Weights of a small encoder-decoder audio transcriber: decoder activation swiglu, 32.4 epochs.
Rows from block 6 of the audio encoder, named by matrix and row number. Rows with one number belong to one channel. Each number is 128 + 24 x the weight over its row's rms, rounded and kept within 0 to 255. All counts start at 0. Numbers have three digits each. After the name is the row's rms in percent of the matrix's.
# convs0: first width-7 conv (encoder.blocks.6.convs.0.weight, 112x112x7, standardized in use), inputs 0-18, a 7 kernel for each
# convs1: second width-7 conv (encoder.blocks.6.convs.1.weight, 112x112x7, standardized in use, transposed), outputs 0-18, a 7 kernel for each
convs0.50 097:103137099058110129155085114119092102110119140110124136097116129135106130126113126197132062132137089129115085143112156139169162123146142125132140123144166161092131132092155128147162117129136157148098110111140147139113090112118105121124137094092097113129126080136109117115081134145105113128149119149179104110122135124122113123086113105122134176123102133134129157183136102100119110107143121131088092090
convs1.50 107:121142152100113149125187158162126091120139105094112100095117147092071101145112076093105099111120097087120094085094120114127089129119140136169130112133129097134108045100131144117133088101146117115121147149151176166171138131124155133120134095118136070081118126115120100119147098099121174144120101116109119117113140135136143112140137133094112118134145128145126120113118121106101133093106139136144130122
convs0.51 098:104146154144127148114105127133136140153143125140112132134162149110156135135123163172152174112121134189151144126168142073128155122123111141157144138113104070115131133122109124107101107142151147093121120121122104106102128121156149127127127140119114149097116129104134104109086112134133122131148078133136122114120132154092088125142175151154090122099123116123173106087087139144114116168097129111122167140
convs1.51 081:119129135086092109128129123093098099126117135112080121109089102125133089093098100108123127129135126129120140132090060125111128092113087101126116132116132124032044071065126069113092126138102131110129133125097083109103121139137126137120166134110079150128139120105141139139092150111129139115083109094109088130149154142139121128148139113142127114071093119119140087112111120137063067116122128070114120143
convs0.52 101:153105130144101127146114126116144126130139104135117113136102129106161140144124047137104104066121165115153121131143109116081128103084096133143117104117141139096138127124117156105153127093145132123118117100144138129101140132156128132076116094167155125104092128118120151135159166158129068128091153138135150108126130138116108110132148159116129102125133112098098137125117156120138151126152194158118104113
convs1.52 106:178149121134148163152130104107081152122112117142126122092119136161163139101080100136079092146162170106120121117116106123146122076094095172139132135141100112143118115097113096132110158148136061114121084163166134146139119145112082137168076105132084142112097124104151137104133146140091154147127166096112104122141119118148145118096119100114120117138145152122143104106127064087121103105100093114109133121
convs0.53 101:173115133161085121067114112124121147156172099144131079132134116100113124115082111134130100116149126149129083097082140149090141129104109121137148110080126125165120079136105113157138155147132119110113140182146112128151130135116121147115124099135171116110104127151146180166142144122131126123109119139113114159124097115119122120093122132123139093116141118122108105143137107189091088133131164155152113150
convs1.53 095:098099106118193151144168136129099102104109117131101094149133151146102102086099108125145142134122071105085147108079083093154103109114102142146107120105119094136122115104129136102129136113117134120120164141115104133107106107119144112081136032103152085124120153114096131116149119157099091184099125104085126153164153124154154105115107116114124112092128116130118115100053144126135090098116127141133105152
convs0.54 100:157115088103124136118124140144124142143159164158170144095119147105104079083101156143142117069057125136127132149164159109151143144125107084147159153102120084116104117178111120108143153161134115117083102124131125127127140151158137163123142130122129120111107174128150165162161117096139130133121140127148144140140157157159156115105150147141134122108123151177151123122127081076110125139141108124132113112
convs1.54 085:113092129155139159124155125109089095112157133130131147139128139105104113135128089117122149144131132130137127119091103089141140143166154145134119164097110127162149121132136137157149132104090139096100111097107106102131176147112120149180154127128136133110126119121100092164148130117152140135145140137126161164116120157141134152130093140124137123126127116085098177149132127130117106161140168170140100083
convs0.55 102:103106111080087134145144160131119118130136141112055092120129091096130117114162128115123126137107079120144145166122082143157123142155185153120125117146110141109131122139116105112112134131139127107133121127128131139126094073095127146141156131114130138122130131100102087115128098162161110121120190140122125146121137141170157151170135111128136112117127095190170135141097121131144149109174118124140151125
convs1.55 090:114119140121123161115148128131093109099130156139124115126157109161116093062082139129115130142108100098104162159158124103123110136110131149148115124121111135125117081096160145141139149130103138145143142108116135187154118149153159175123136134129110102092119094122172161151198149149121140112135177116095131147150134097174151110133133120168084104135122112105120129101134115101117129139116128114120092092
convs0.56 101:125107094078085117124118125147130102126133119110114138140096118119178160118116133121171128117075144167138088091146128121140134132153149106119138129167149140127138122164136130101134113106155123159210151168117116142140136151145158152108096118195204134147097130151154139118116105130112137111105143121150146133142134123139132095084154127172128139126109128176135126120184255173140121131110180132137099126
convs1.56 109:125115163192181153147122110145091102136122135127184104067100126150143151163108088106165123086108127131131144120148165166160151100107079113137138118142140151140131134154107105130134122118151138130130134110094115128134099091121111133117151121110155160131114120165123136088091143077152116096146119109102091109127124105154099111109147134150110137161138129118116146130133058100105136141155129117099159110
convs0.57 100:114123179190176149148122110117107117143117157160143132152169123094097119132134139148137138136146107099112094142125133137091096114111126125117182172135144152150120136077094103083127109078115099116128121076149126157171165141150142120118111119126148139147102114127140128073103072112113162136081097092116123119098135126117108120146103109125089125136127117100137117097118132120133127101095123160126115087
convs1.57 086:134163161182129152148147110118141105104150091136123114084133143143133108112181187119128155157105112144134058107117120130112093110140141126141139139128121124124102125139121133139167124114098147145137137126125107108114112113093111111132151152127152126129147133105141109112148125129127094086090115150154123119150150152118114124111118122140125122126121104117092097126113117138165143113101137103097123138
convs0.58 080:111131123125105122117128130127137134129110117131116111102122114131130165154144125127132127126134138126138138136107113129113136135155139129126115124145104099116117121101123116128146134127124143126111135156161161157149195223197146169115130138122124123111129136124141141130111127116136135125134132115126127138147135143128156134138162138145135137134137138127134137144140137154146128134142113139128107083
convs1.58 072:115126124128127105087082099099130130138129113120122129134119096131129118109111091071087088115124118108112143119111120113108133121145127128122117112109128132130118125124111121135148154148143107114144134128128125165152135139114118106079105100095097103124120133120129143149149143133149137135144166127132129125145137116125101099110104096128121123130133109132137128113118102082097086103124133130127115104
convs0.59 105:128106116138137106125101120099105121139142098141156130077099076147138167072137139121141102088111124175182132117117109103135131118096126141142147169076120170098065138111131098104128118117146117134134124173114123163182139118129137142101156128099140120147122113115133103138193121153122091187108120120127128120125112107124153144101135154142112097091211143092142140159136155147160138136162118075085157149
convs1.59 100:139129131093118109122120145115112143117091112123094100165135121188161166142149076099109153144125150146133116130186147137131118083109108105150134106124123134146142146137117106118123133135116100059130159170089101123125157130079098109109124116120150158117093114145128152118129106138164111134137143128112120137153136145098145169114153182184149152085030108104131134126156119104131128122100127122120134128
convs0.60 103:114137136142119149141142155117117117133119140139142138134139130127124135140128138142112145121114112165143142184127117097045158126116122121118116096157178146120122152211148135160142140117124095135144140109170159151127148137151107127162161141129114118111079135148163152119118156129104100108095122170134119124109111061165140119089122062040106144172149129131151146139165135134134120139137149155113134129
convs1.60 106:143169120160187171169164146167163143146130116108120126135142150125170151123126097155100150107137148148131152102143142160131176139163143123137132093142111122130153186157138114092159147135092126151155127148136136117110129148102132141113153117126144153135165116099116109115140127149125124109126134130134123125130119120140164110101091081073105103138123148159149154158129126162178131148159170151165179152
convs0.61 101:149155201160125116132134115115111112117126142121119166164150113119129151149157136137091121124126176127100135157168154104114125133161157146133121112111120079079135119163108094110113108111108125169132116132127117156151138164155143143161146152143103084098108099101108118116135152130135120132150121115124121130150141157134118092113127132184136136119095111132156139126151158144164114152158142123086101108
convs1.61 103:105120152148167169145167151136129143135099114114144156134154121153146149143138092079125153153099063090121105132152170138120123110105138141132145138124126157147173187162135119127138156113100103098126128095093101123135124119115110089166148147124109113096122167179147118139158125121098118136132088100105123101088118110119098140116087122103138171186169161162173149145158128138143125122128141145119112136
convs0.62 105:186124136155148128131121124158129133160167128104108101131136180126087126077158144149177144147149131150123149147127071153090106119139124125112150132108154164093084167159136142144148111126133135142133108091104117138167129133154125142118101117169101165167131100133162115097128170157143140135152125108079134144140137147132130088129134152127133127120106112102123139155141125157118166133117144131124141141
convs1.62 092:135168119130146150164153149126126115101095125111148102094127090133148115110149152134146138120125135142156147109107124089111177117124119184137131151162141148141140117121131114139117148121125147179121112068116153108124172150130104127146173094137142124092129105147162151130143137139119149126119161087112116112107162163075174169156155103135110084086142140137092135139108096134110141108127122088107161113
convs0.63 099:102108108099110111098125111093106101094117115124131138154128104130150153170167150136118079080093077095073139133113122138091140002076126180155136129163173160135104072111139150163160174138114116111143145135094110145159161138145152172107100135146157113118105133150173163129112155131111109140150120120112127113106129142011063122129097095097101105115123124116105113132124160167141137135143144166162141116
convs1.63 100:125133132124136173138185141137127113109122163131130116111127132113108111085072097139128145150141119105104130142139117107115135140171159148176187159146122121111114128117128131132140150147123124128146133118129144138137113119122115107120103139153174189162116113110119075056084142152121136116125151119097136149151159127075061095108138215208126110108123130099079122124145148170170163089103119133138143123
convs0.64 100:172109177174126148127108130142149144119139136125045141115085121140098102114119111105131098068133170134131116100126094076154188120112106129124107098123116085097102106100135103139130145130136130133166149100150137157172182153136122164138148117158117207165150129124127155096107139126135113122145095130131142125121122126124117112109148106114139149085114132132128124150111162108128136125164094123115154135
convs1.64 084:109136153156118130137147134123070082138106119149152148147169169136107117105119070114112122097110105144123138148112161074091087119148129122124127121117115162125123136120131131117129152116149067087150130113117127150105129124128101070124128151094162140154171136117091160160141132176127175117156117074121144125108169116140109096097118161160139158142149097143126112117101099107115098103103119138137118150
convs0.65 102:105109124135101055095125141151137122115163135153145146160150133161154152130100115150124107125121116097121087101108133143132159121128163096125156096144119125162170123167141126092087111127116152122144146134106079139147147146126135138155148119130108130139136168131117126117078152120121119110122129130126131137128128126106089104171117123097086139146118125122104131119107122128084080191168131121086076087
convs1.65 093:104110105133169154139150172176127102111144113112131105089120121123114127142131146140108108123129160166124122117138124118152171139137139152183113134081084121145125146144115128115122098106125137122108136145131176145137112129123097121106126107123157103102099116136119098151140160109107100127115133089122140107153113088148120121136099124095118106094126122142185129120141140115093054130132139144169134097
convs0.66 102:168156045077110123117111084105117116123130184130127150140120128133150163136127112138105127078094137098091129130117128092103120179138093110113135147173119130202136143121135150127105125126109152139143112086124116179165169119142119116138145108145139120130137152129143120100058113138109141154153157104100115150142136133174144108113165113124131143137162145133146170154098079123164149125144113148133139109
convs1.66 088:132152132138120142136167165142154141127119170170133108115112112125113118138161154133140156147138104112173132110120178160174187135124106116104123082170161131109096101167130132140125120149099127151156151137130149171156175152130110088164137133161126199187154118138136180164158094120154132116142116110112104101107119122153147130159150140108152118134156115124162136165163186145138137086104133153104150177
convs0.67 105:102107090122135118110094115133141127151150114117114150100109131112159134115106105139119151098159132127139085137150119138135116087106090094077104105140123125124131135161171147106096126146147176116119109144151118142139167110140143131131103131124151123124124147086181158104137099115099127131103148110117111121151149145101120097098134139132127126096126152171124160103117161121139142155110112134127113145
convs1.67 086:144097097101110103131141110110116082121099117126168114148125130164154150093117108146140158128136128151122132146164132102161124097150115133081154135103123137132122137086146104125119092096098129140135079080133156124101121124153108141115154103157109129088118105139142123129153147119122217209169134121116135163113139113151144111097104113104120145139146148101093097121105108146129094130136102103108133137
convs0.68 102:138120132128115119105109097121126144136134159160132152130103120098133134145137091109130163152121121131090127113147113108091108138129116152157156123153078098099102111081123122100111121111138146131148132108126143163169142156156128098148159177095128088136138115113149116119135109118141163142105156137113125133144137105133088092123122104138144153152154123138137143122131113110125105157155177154081083130
convs1.68 096:139135174145134116155128152180161123116131109151153149127125177092136140151153146127188152151116112136153138105077111124148114134121149105095149154104149159147149126128152146137117126127133117140137088099123109129140154108144101164135143145136128105135140122123120138134142137119108141162145104144140140166144169155139109061153123108148147122128132132115123120123112121090132139148151134132147125104
convs0.69 097:141088145121085106120114093125102141117121143118167082136124095184167076166158113125100126112086175118117108125132132105095094101144141116155139115123119104152118130153125141125140121126108128130089136105102146160145131138157105125145136128108096089131127111156129117194151122086192130111143179111129117086116125112117137097107113110123111143186116137144123124118164124146171101159111160107137116115
convs1.69 078:128132173114143141131132116105115112141114146125077097087109146140146139156093126115088073116129091120096144159153160151137152153152144122088117106130130118147143147155116116111115132132143140173104101112153115173147102082125114144100103140149100132086108115111120113097123129168165110192126137128083154122120105112113094155100110155123116134125139118106120123115160137125145123109114126153117123139
convs0.70 103:140118144151083156154128151134147123131117107096125111128146119113122158135145182118182206194164123127122150124126116104096124173199149126119117115195241049072128130096165183209155135139111134130127115145120133139144165155157142136182146125102138086077186183127088089076119119135134134119131149120122113126136126134156187125118124131106163115107135099133150145115097113131140124142135126114134132088
convs1.70 093:177163135099145158097139146149127125089127134143123121133096089181141115092125133207143145149119138155147119152121097144124128108129088107137123144152170153153121036022115116101127162120088161156132150132118105161150156149147143153157136144098115126118087107124127103104107165155156157114096111093104110120108092107136134154156153152117098112116138144148132173140108140142123153110124114108115153158
convs0.71 098:154146139131166158093124143119094133110115126121116148132150111117119162117115167130129143117124174138061120148140125110127165140130123131139149147119094090111151149141088100134123166149119118124122144168162114102128090111145144156107111133159116115172148170148137093105142142124126143169185115115112126113135126126140091138156141099096123148132128138174138108112106107166105159133083080134138132120
convs1.71 081:149136163116151111103090109108065084090074099119103113139134152151113093110094116150133141145142121162112156150160118105134138091114119127138111164158160112105099118083145117076121129136113124165152150128112132130108070105121130135138126120123129091082117090114110125152128123115112107154113159130128118169132156147135099143078085177108122140114112104106115107160121135116109128139134125113112096122
convs0.72 102:187129125134176126158127135139150135137117160094133147094098131121127078197122120118117126104130189145135118117102144129142138101125135125109116134131116140168116127112139092102155123123162140124137117127135149138178155166130145151163130148123119111147124099125164112122134123129140068171128118108138115107112143126079097108106116111116166102123091135096125144094156151133150137176091154093139142120
convs1.72 092:122129108135115145155108122130086143139116121107109166104120131161163106142115181129143114157144116114122100110126119101146140118148139158118110170139141115115107143129127116099085119113137144124153120047136119123117102131108150130106113138127024112144137123120148115129141180140126085160103150121143142131115142151121093102100125155114149132142148141156138168103150125106145098095083099105161123113
convs0.73 083:147157129106143126080141119119094115156161171152155155132108112176189151128138169182136080072132114101089132177124118079122108185161129130141084090106104111086128101122127135152160095093120150149149147098097101148131147185181187154156165165164119128157144145138109099123122153122141109130145136129136110139110132131143125107127123107074129122128135147135129113148156144178131152191169172141118122122
convs1.73 068:069107121107088089140160152140140140133109164155149102102126132132133150162161106054105118161135157135142112089123123152107122139113141125120137146090126135123129105116126134138111116102117139119130103103098094203205193203138128105111125112134142142140162133127118149152149155126142128130126118150113116106124138155148114135137114141166115121126121109128098113105112133105107128078104117139142161148
convs0.74 102:141108140230147107074125092166161140131127154139132116184169076136121183110141175144118092100148112164114095081131101051079150133143133096140112111148142112128149153116108103133145129130120093106110132148127078173138145121107146135154124160130160096128123133125142141124116123147102149063122130127130118134139132149102138128139104100123103130124160132109103137111151159147117114119157120107121158142
convs1.74 084:114135126105115157130145168153078097133136150115142134133145124139160131124124133136150146092105111087079122132133094109103116105121119136092117098099142125093122160137129117125141150122108106127133162170157126122098107125135092124112114102139115115157128136135153127144145203121147205132128102097151133094116102085154159123137125077086147112117120124119108138157138099089152112126145093120083083117
convs0.75 105:091148124128103103110119125099131122132150094134117107115202176123125079100132152136119116132176111097127154131113118090133126123128169156109135162128132151100149122113129129097132162134163125111133137158119105150127147113123108130126128178117158112103134146119134081123146108130069153112117124139104134141107130151094099109140088139127143126144139099122135156177091163127169100153114107134109150155
convs1.75 097:094082118118133138119150143135111146089077144120132155166145132162148110182153164137136136136126141170140154140139120110105142111138118113065127121152121150159158124129119136146146131131169152169127058111123060167104142132102110138168094113105129126118108095095131129132147157138113146138204114116120143160165091136110159124123138079128114122131085123118124151148151124152140138117104133134150129123
convs0.76 096:115103099159135125107120132144126149120123087114158116122112133155141126162160120122127123134194139121135124106109128124098094136152142134118089123152142114127122114106122143138122141171131193183115113122155134141167166194174136125102188140141106113102127169141127116096104106139125145127119142129164155156127150118134165152138121139151116124151138132113118159239234145117103136118172116127121138122
convs1.76 107:112112087133153159133089121115127113141157107090120121101059073125122150167149154120117117137124133117119130126112130152156143180137143142104111121149131121129109116109103107099100144133110103158142140150123105178165140137112104088113136146121138169168125127143147119105136123140128154128113135130127111097107108097117134130095100136136110101098124129150158165132116112085165138119130146126115087114
convs0.77 095:124153162122129115134125143103104112134111141085110077097107119116103103123149116061117126156150143133138056088091120111137146173075107174213123178104119170166164131155118109127135147158172133144125156134146113141146140150154139129093132123111119170206107121073095152128137119142135137127121164145121117110123125144103095140160150115134130106130149097089161144148111118139138112118139143133168152115
convs1.77 072:081121155128138123102120130115118117120117145146152099145121119119108137142156124082095089104140135096120093111091131108094110110124151144118152113126144163102115086094139146125122130170123139116130127131131187138113145130123158142119116116160115110166194129101105147172150102125130152119151173106153132128107180169072161157132184122190132115094073098123116101135122132116102103118120128141136130125
convs0.78 103:138127136090100146125102079119114117115072125104145142112145147150132151113120100118098085133112109116111144148159133110145156100105124141114128147121163167142108104147118123118110107134133114144176142128081121135154141132099120115145151124105102112120114124148143110149149095092122126135162087127108093107106110098127106129134108101136169154152121107144161118157141109114135118136165167123114117122
convs1.78 106:097126104089145173141126126123138160143114124136118111126149141142138170146180177169146105142136172134156159130126104121104122159153124126132146147153145140153184144144125117142152121093118137104150158139162135123135141166086096100163138117172155106116096112123100115124114084152133131137128141157147152150123141138142118146140114157139131147129148135152150148148160133113129124190153105111143105139
convs0.79 097:109143197138137108116127105130168123131123183134072105086125206145173115118161179121130096205159170140112128127119126103192182118122143127097152157111152167142110148135146149143113148153140125128127114131108128158158149155141153112160140141148115110156088149124104163112090140141113169156134148095119114138135126143087121143117114140151104076148132098131130155154177163129115146110116154159169114112
convs1.79 085:103126093141161141116121126126107113128115107114118101119137118130131147174180126111069091127135103128115135118093090080098092108122152107127170174134141111105141154136132129115108130133166161112116135146130145149153116144141129122130128156144132129124147162183144138142152122100154149108159161161114138130128157113159142118130098132114085097122124144104095138131103093132104118122134108142120132152
convs0.80 096:086113135160106106135113124110130094137144167122135135151150119125131161092099138112139139126102118089130155156113109071079108139146121113130136135133106102102082069115155124099126154141128130145096082091116119120140163177141120162099094124108055057128086133138145170114112149150129068120148121126120124131143149128119090135090114172157124137121134187107103141096121123102089107152149124071097132095
convs1.80 110:115097117122148123117126112139123124137100126130111188130110102125130150202158141139143148181174153127137143140141118131084096135081111155136061124145138146159126138147131148134123110139153113130118186147088137137147078125118153138125146194168122161125140157118096128149171117174148110144130127092130156104134141137117155173083143169121150105108126137149136134106133126149112109136138115118148160156
convs0.81 104:157170144095108127098098103109122127130139151120129147121080093147133105103108109150164149148136079088127151129101137115131108143136144131155136082063068051085098111115106091119131119109114117131113110125193124150140138150119121130070126125147140168119130164135139137117108094107098100096129130133128143155133114123087140136120115097117180125100151167135116109150129143156150146089095128106134148122
convs1.81 099:121129149133173153112146172151120126136123119115121171137134142142164162132099124126132130142182173149133126124117155155163145126138129172162131132134111138159168154118126116131143136144119104103135165162164134097103128116122134113137136122124143121160127138149149160119089116116106101119147118119139104121114134132148110139114098097105123121139156144098055105133148123116138121113123149144173129094
convs0.82 090:142101102096102119067136142131130137142149137132146119132131109143141142125097116103140134123085091115090144132095115133102155143167174172133149095133138128101105137123192158152149138118102134132118111091077092168156163168152147144151166156141151135132169151182170147124134143115140142140137123160137122124148148126166156180171141153104145128102133134120116155165135115103129152156164161125104079110
convs1.82 080:095093100115102124131160167179184171134116157145126108085103123143163142127114081065118111129125139150150136115116122121111116078099114125132138185086096109117112131124124134127127138147142130136132139124109088175184207212176174141094098112124154177154124111105111114095089131127130132121120136110100084097132102101126137133156153147186130121114136144123079136114118106119149133072082091106124139136
convs0.83 105:095129099134128134146112116129145144154142112139089089104127134099120112136184170166115116110109112130146153152144154140140159096088070058076093102129147164161127105111128137121092115151154132144127088089127138129108122104133128117154154124144131127131151164137132140141149124129114143116117082095108141165130107092125077090120138106130135156158142120121113156155151125148134129154128092151152155152
convs1.83 092:128131137115081103129127098109089121141103154141119106110119119129111114106103107119146142116097120116124114082104121139130118166136139118116099125119126116126129111114124089103096064057049160186161128123141105105109113099111118153110105130154154148138107108091098110138175123132144140122132118136112108129108127109071117132141131165167116112107120129147139123125116125126138156129138151125129083074
convs0.84 101:117114116114165166122110086087118137118113129121105134137130112100105118104152138171126129145157178151087127148111105115083156090132152139142160158120064064143165159127119154107100126107133151127130144147097132140139144162117110122106118134178141101157112165137156172159099144089093098129119089094121127110139149137141153153161118126159105141122111155199141143134118111173134106146114091125136145125
convs1.84 099:131153140134106087115126138144147119117114111131131127135140144094112181107124122128152107114150152161145123136143157157131111147151180162117112101152171198125087129134137139112129127131110155138100118099133138129124106091112107106112162135120095142107126125104104119137121128113101130145135136104129186197174151172166113101099147134140131158151173135112117180140108150173164125130148112115133127162
convs0.85 101:109110093117140149116120115117128113113120151107102128128109139127105107147097147143133124107126131154092158117136096169152115120095113101168188144145099098128095071105136127144153123121124117155105109153109121127130129140134140154103098121113088089119154156122109117111120136135144188119177150134100125127140128131146149132098117128162104106094051189207069110129103137146160143165148189114106080111
convs1.85 129:110111104084124119143116127113128128118083143094121145120139153129133122109092108155151097114149082123080139107108121121134111160134157193161116097155173194170137126145102131135146135107109163104155132104094098128142081121158168131110123141108119145124112132130140143168121157170092113098106099118128129126130169150137159113103143170143147053058138148153145142133134145157147108129136135095109145129
convs0.86 102:135118167124135131115118094139111115119155121125151159146141097132154140165139163155130090225098073113126053135115157165143172132147105134160145143148169132090120112151114175138117127131130119098137145097199112166117143158123134166117166121155140138118097178161124142115123118106178135084089127123123126107121108119111139123160150123169127118103078127125127160131143120120117117157163140100120121120
convs1.86 108:134103096126090121145138121156161073117152108130119096102119140145146131136159120116118148118108167119115138136154142113113101124135099134127125108142109119100136132111114133155166101145126117152122140149155142163132179133126118140115145115168109096173110142154110126140194093162156157155120147107105110141113153122093118133135155128116107123125088123143158179160138120148148141083111116152088122133
convs0.87 104:118093091104156139125103126125113139107112141151142170102097114136120153206129077138145129098110168117100121147158164143129147140146139139140157126145109125120101106133146138124118107095127120140099073131137103096121125133131120112145089098080139128128106101078116172130106166139137158099150087098139099147132133113142130100162189132119067111123080089113098108128119138141140115117113083121120102107
convs1.87 087:154132131108134147122157079116129104151141078117160115123120098112122113179149122140143109131188156107137092130134154121141168121099085142153181128089112129137165132138135130110160128102142121139180142139139078108108101109113128131145131101115165081078116114101065092117132156117094119157138094087097168130108152129090131099132113139119119098110089068113123062110071146138129134103103115114112135083
convs0.88 102:135140168180131123136107111097118126135142121133108106119152143137104167155124179133154111087124166138124105154120081111089141149122127126175151150097096060108198080077125114109137128157132101129136132104133134123197159122111106125147110110102122094116124105106103168108096130121139113138139148154100126132135124145128154140104134119092153152151120097095099127138152104109081101122120118151080120110
convs1.88 102:150180136134165120108127146159130130107109121151118123134162105144165094117122149148125160126085151173128084095107169186152112195117093149132141124123118067065127153130119122113143149096142140131103101085162108122132128145115096130117121124130185125142136120143129121152117121156114104135113191107103131128159148128117119137121142113143123143146133125109128114138126079105122089098120118114136131148
convs0.89 100:157119165176113104118105111118105113135109134179158111145150129148181186181110135134086089140125078124096102125146109129137066125124138152144124136120136133085111124151120109152110126164171131071087095131077128158145167142108100112119110149095164126135112116166131096121156127120099151138145170125101105111113139152106123162167099176153126122166185088105082156086149160118100096142104122149145112143
convs1.89 084:109116122160163096115143139139131152118118169123141175135132115099136178179188155153096068091103139144140127102116128165156149135128158147164148111136119157141118135131140138179119130121143125104134159169141168156127140143102102121109146163140155137105159191140126162179119118141093124107140181150166159112107121133139139121137117170140144133138138115120155130144129155122129147141155137097101144181
convs0.90 096:160137127135128120123128103092110150152125116088094070090128105098153193203122137153120119123124127154119150131121132094122144137088116137134128097141130167177226171114107108132132125140136116135152182162136128141125081069100114135113130131154157140141102139139095112117103141129131114107161132115099115153177148119106091129205154088082133148140124123164147104115129123220195146110143156152122098105
convs1.90 150:091143137138160129128119125144164117094093131121052060066080128132152148111145139130105135148143119098117140153163173185169129139115125169155141110132111127133134120154090111121121113117112127143173101063109167134129116124113138158118156167131131127147143121073098143155122120124109148154141112129122119117090139126133093132122087129153142115095135143146115170129128196128144164154179163162106139129
convs0.91 104:112131109096141122154096099104101139134138155113107145052092128119140169056136135124094134144083164131147133114112144122132139109181145102120125102111121115128120136095122110148109151123103141126120113168109127149114123162120117127100127177191122122124109118122158151087132116136114123110130141124105105132091123125144166108088096132105117136112131092132108132127095192107143136094120147103110129134
convs1.91 103:135122147150157104107153121152125085081114139101126136144130109134134129130155107121108094082072083159152131128091099166133109186179147114138087117123132134124121146137142115124085143119116134106129073091115136117154173196099120138133131175073102164079116076123126122125111137166105120128160120118072105143130155115111085111102150113114149146128148130123117098110110092121111109142104132096142120114
convs0.92 098:154155123121121139146114090098100087090115135127132149116110116126143149122118122125088135135154112135150135124142115053143160138133121133104119117132192229220110080105128142137116133149122107107134168144102075138140154112132160165125112110104088161125136149140129112128101108110113128111133135115115120127106098114121124177099098126086096130159178136107087125108109093116120136124099116127086092119
convs1.92 110:139109117113145170157116122124123132135142143136121127146122120125121135155182090125129110083192151112124123114127119132142129099140104144098087111122135117167166164142112131157113115126134105104132171138123139119112114136099094131074140108150140117144098152121073095163150136136119121121155112111132107103118141124119138107110090044106121118101179171137112174125089107120092111122111132169156134122
convs0.93 101:143148116131129143124106135145139142142126169136113122120156139132121164143100089137145118160158124145144151157097100133130147120117104121113114141109104172251171121129134122148126120094128127156121163140149136134159170162163089094103114119108111098133164122133156111133136151124146132117159099118128127118118156126147161161167130170167117116106132146146137089102104087102086099112176179130126107047
convs1.93 104:128124098104112110090106103163185149159149136144137117098096117141160162154105113100126112139113111122115121093077094138143137088102126130080134134134128144145156145104096127156157126123136148127093124127170152139114151116158152081142081123150126119124128141148135118117114083171130110127145147101119132091115101143144129138155167146079117154174170148150122116154154135081101124148139110145135108132
convs0.94 097:149165183141138156165143145123113105122170144148142084108098151111111096117138124115148165149128135138151087113150120063119140104119138153160157116120145108125091103128106116118115135092104156166114101106138157153122119131119090099117146125122104078110118120122126138091122116149135139099100119138116114135136112115120135084171151107112087101147126118124106140128119093088114112115139098128131159113
convs1.94 079:135177164143141158121140124117130141140153099137142147142137121139119108100138109090125152135110091120099131131139172124124124143118141145163147152125123154132148154134149143132149156154145143122123134149161093153155112098103122136153143140129167111136139109136160157142098144138174194113118120155143127146132157151142131151193123131081127135151107113161130132076124106097102083150171128110149132157
convs0.95 102:109121141095146095117107093106150134114124109099146115157135115117147092121137160153169158120099103114157105130147165145140131157160151132159167133122107127165139105132100133122134116126144116142082153094118100133142151148136142143129178127138121127099112128114108094113076109115195084131124142128105160117128131134123148094138104122114120107137113145144167131121125094128126147115118160118092115119
convs1.95 101:116115099115095113098130140137144127099139102100086087086099147112104140115143165154130102089102093137155160131107140130132126153123182132178146096119111104120150102118121152105142142117151148105138144049116079146110142137115128111111133093116089113109123125122147137113145120143162094139107148136148126104152121128118147087129076091119113138138117130135132143142142135144157149105125161161115096112
convs0.96 103:123090111118107123130138140136138135146148122104091108130147143096056089162168172173096079110151119117130087103068098109112113119107110113117101095074075071095129154139123105119163150142143098087105155123139123156164141133139133105172162126098085082056140120101110107126116150135129125127131125135144180152157150134107133158135170130107105094118141165144147120129122112138133130117103111123134131155
convs1.96 118:118113123138109094099132148144125136139115145140123164195220198121116134153152147150137154121121141108121113123123162149128105129138099112166150133116159170156168192175132151153158149127120153153167148137140133136168136132170178118135120118116120122131143106119141102126176138136119100114121110109116126129129116122105120122094073101127140127121113129145113136141140156169149121106134158131143129126
convs0.97 102:129118071088117134121115107105113118130114088101093106142155154106121137137103124129143143095095098144124098052080109132138153125113098135133133141138163080075121116112122122140148117124105112142146110134126076168196205167117113115139091110102141147113101104147153130144150160120077111113131134129099090088103135130153145135149146169178152117117126154123128133087099085099125119140145119113136143125
convs1.97 113:134129121145128105106101108148148163139126145131101116107111121141169102102128128143123127155145154187155152162143126158126114122101101129104120144138120104115129137113128103101117110118143119142121086084108096112103121109090091111116177119148159098143123154119133113141129100123107117155133110116107140135109082148145102100115186130109138120138133126099124104095122145156164139116101123117130156151
convs0.98 103:120144083159102125169127133119125128122117132123150113136100150101136125088111132152139148091185097122137111109166095165120133121135082130120118106134143094135103136168123149147127111114116142159162124115109143157144119119143180146119143217114115110134161126129135124138126138118126168107136128116121115102088143140135128112117109061113126107124151163160102129106211099106117117096164168134095090140
convs1.98 114:164145134091111163177114105124104099128104158131144133141132141136142141116144106145101102119126116134115087115155112089100118117171152140106130127171123126153112118138169128146125114132135132161138134085120127125140130081103107133115124130142056085130109122111137141127140163111145129079111155095068153120137146146145089091122093131057155154104137133138125119133145112063171130127148170124119181123
convs0.99 102:110088098118131124114128117131120107147132114105149154125132151142133096122109127117108104115149118095129122055078109106129176172144147156168150114174173105092185157099161122128148134159113121102180114122159181126123160143113104114108110155131118166177136149121124135101114127143128163144121118123133107153128132136154176142122129130127188089105128160110146105111120150113106183121124169153114138175
convs1.99 110:109103114164100095122118122140149109122133110119135162141156120155140094161163160156141113048072114101139118110118164162151124141156128169154128113134103076145153102129163155161148123097096116134127073124142141150157144150141106123133121162130157119159155120125116116142137099122136163136095107056093124161151151173159126136135113130164140121122149143140122086110099129196152132126154162140121124125
convs0.100 097:120082132147122093111149133138147168154132113119139137124146119128100136183113116104127146135139131126077117130169157159140147134118074106093117122135161174129117138132152146182156132158160146140136075087120128166158146150136139138124138107110177148149123116153159145160152100117111140152104127132136139143139109130161129106143108077123131124086115134140184147145150120160130130143131109142118117121
convs1.100 161:089117152111128127123149121129127144134143135123101125135110132134137151109145157143125129079145163112114125107093123107131139100110140090125122149114083108153139124085157122107124103091155128143199180132137150135110122113085127147118124118113155117132121149109112118118134123131110125163165122115119139123106138149126135170139118120143122093130167151153126165161162149094145145133137157130154137127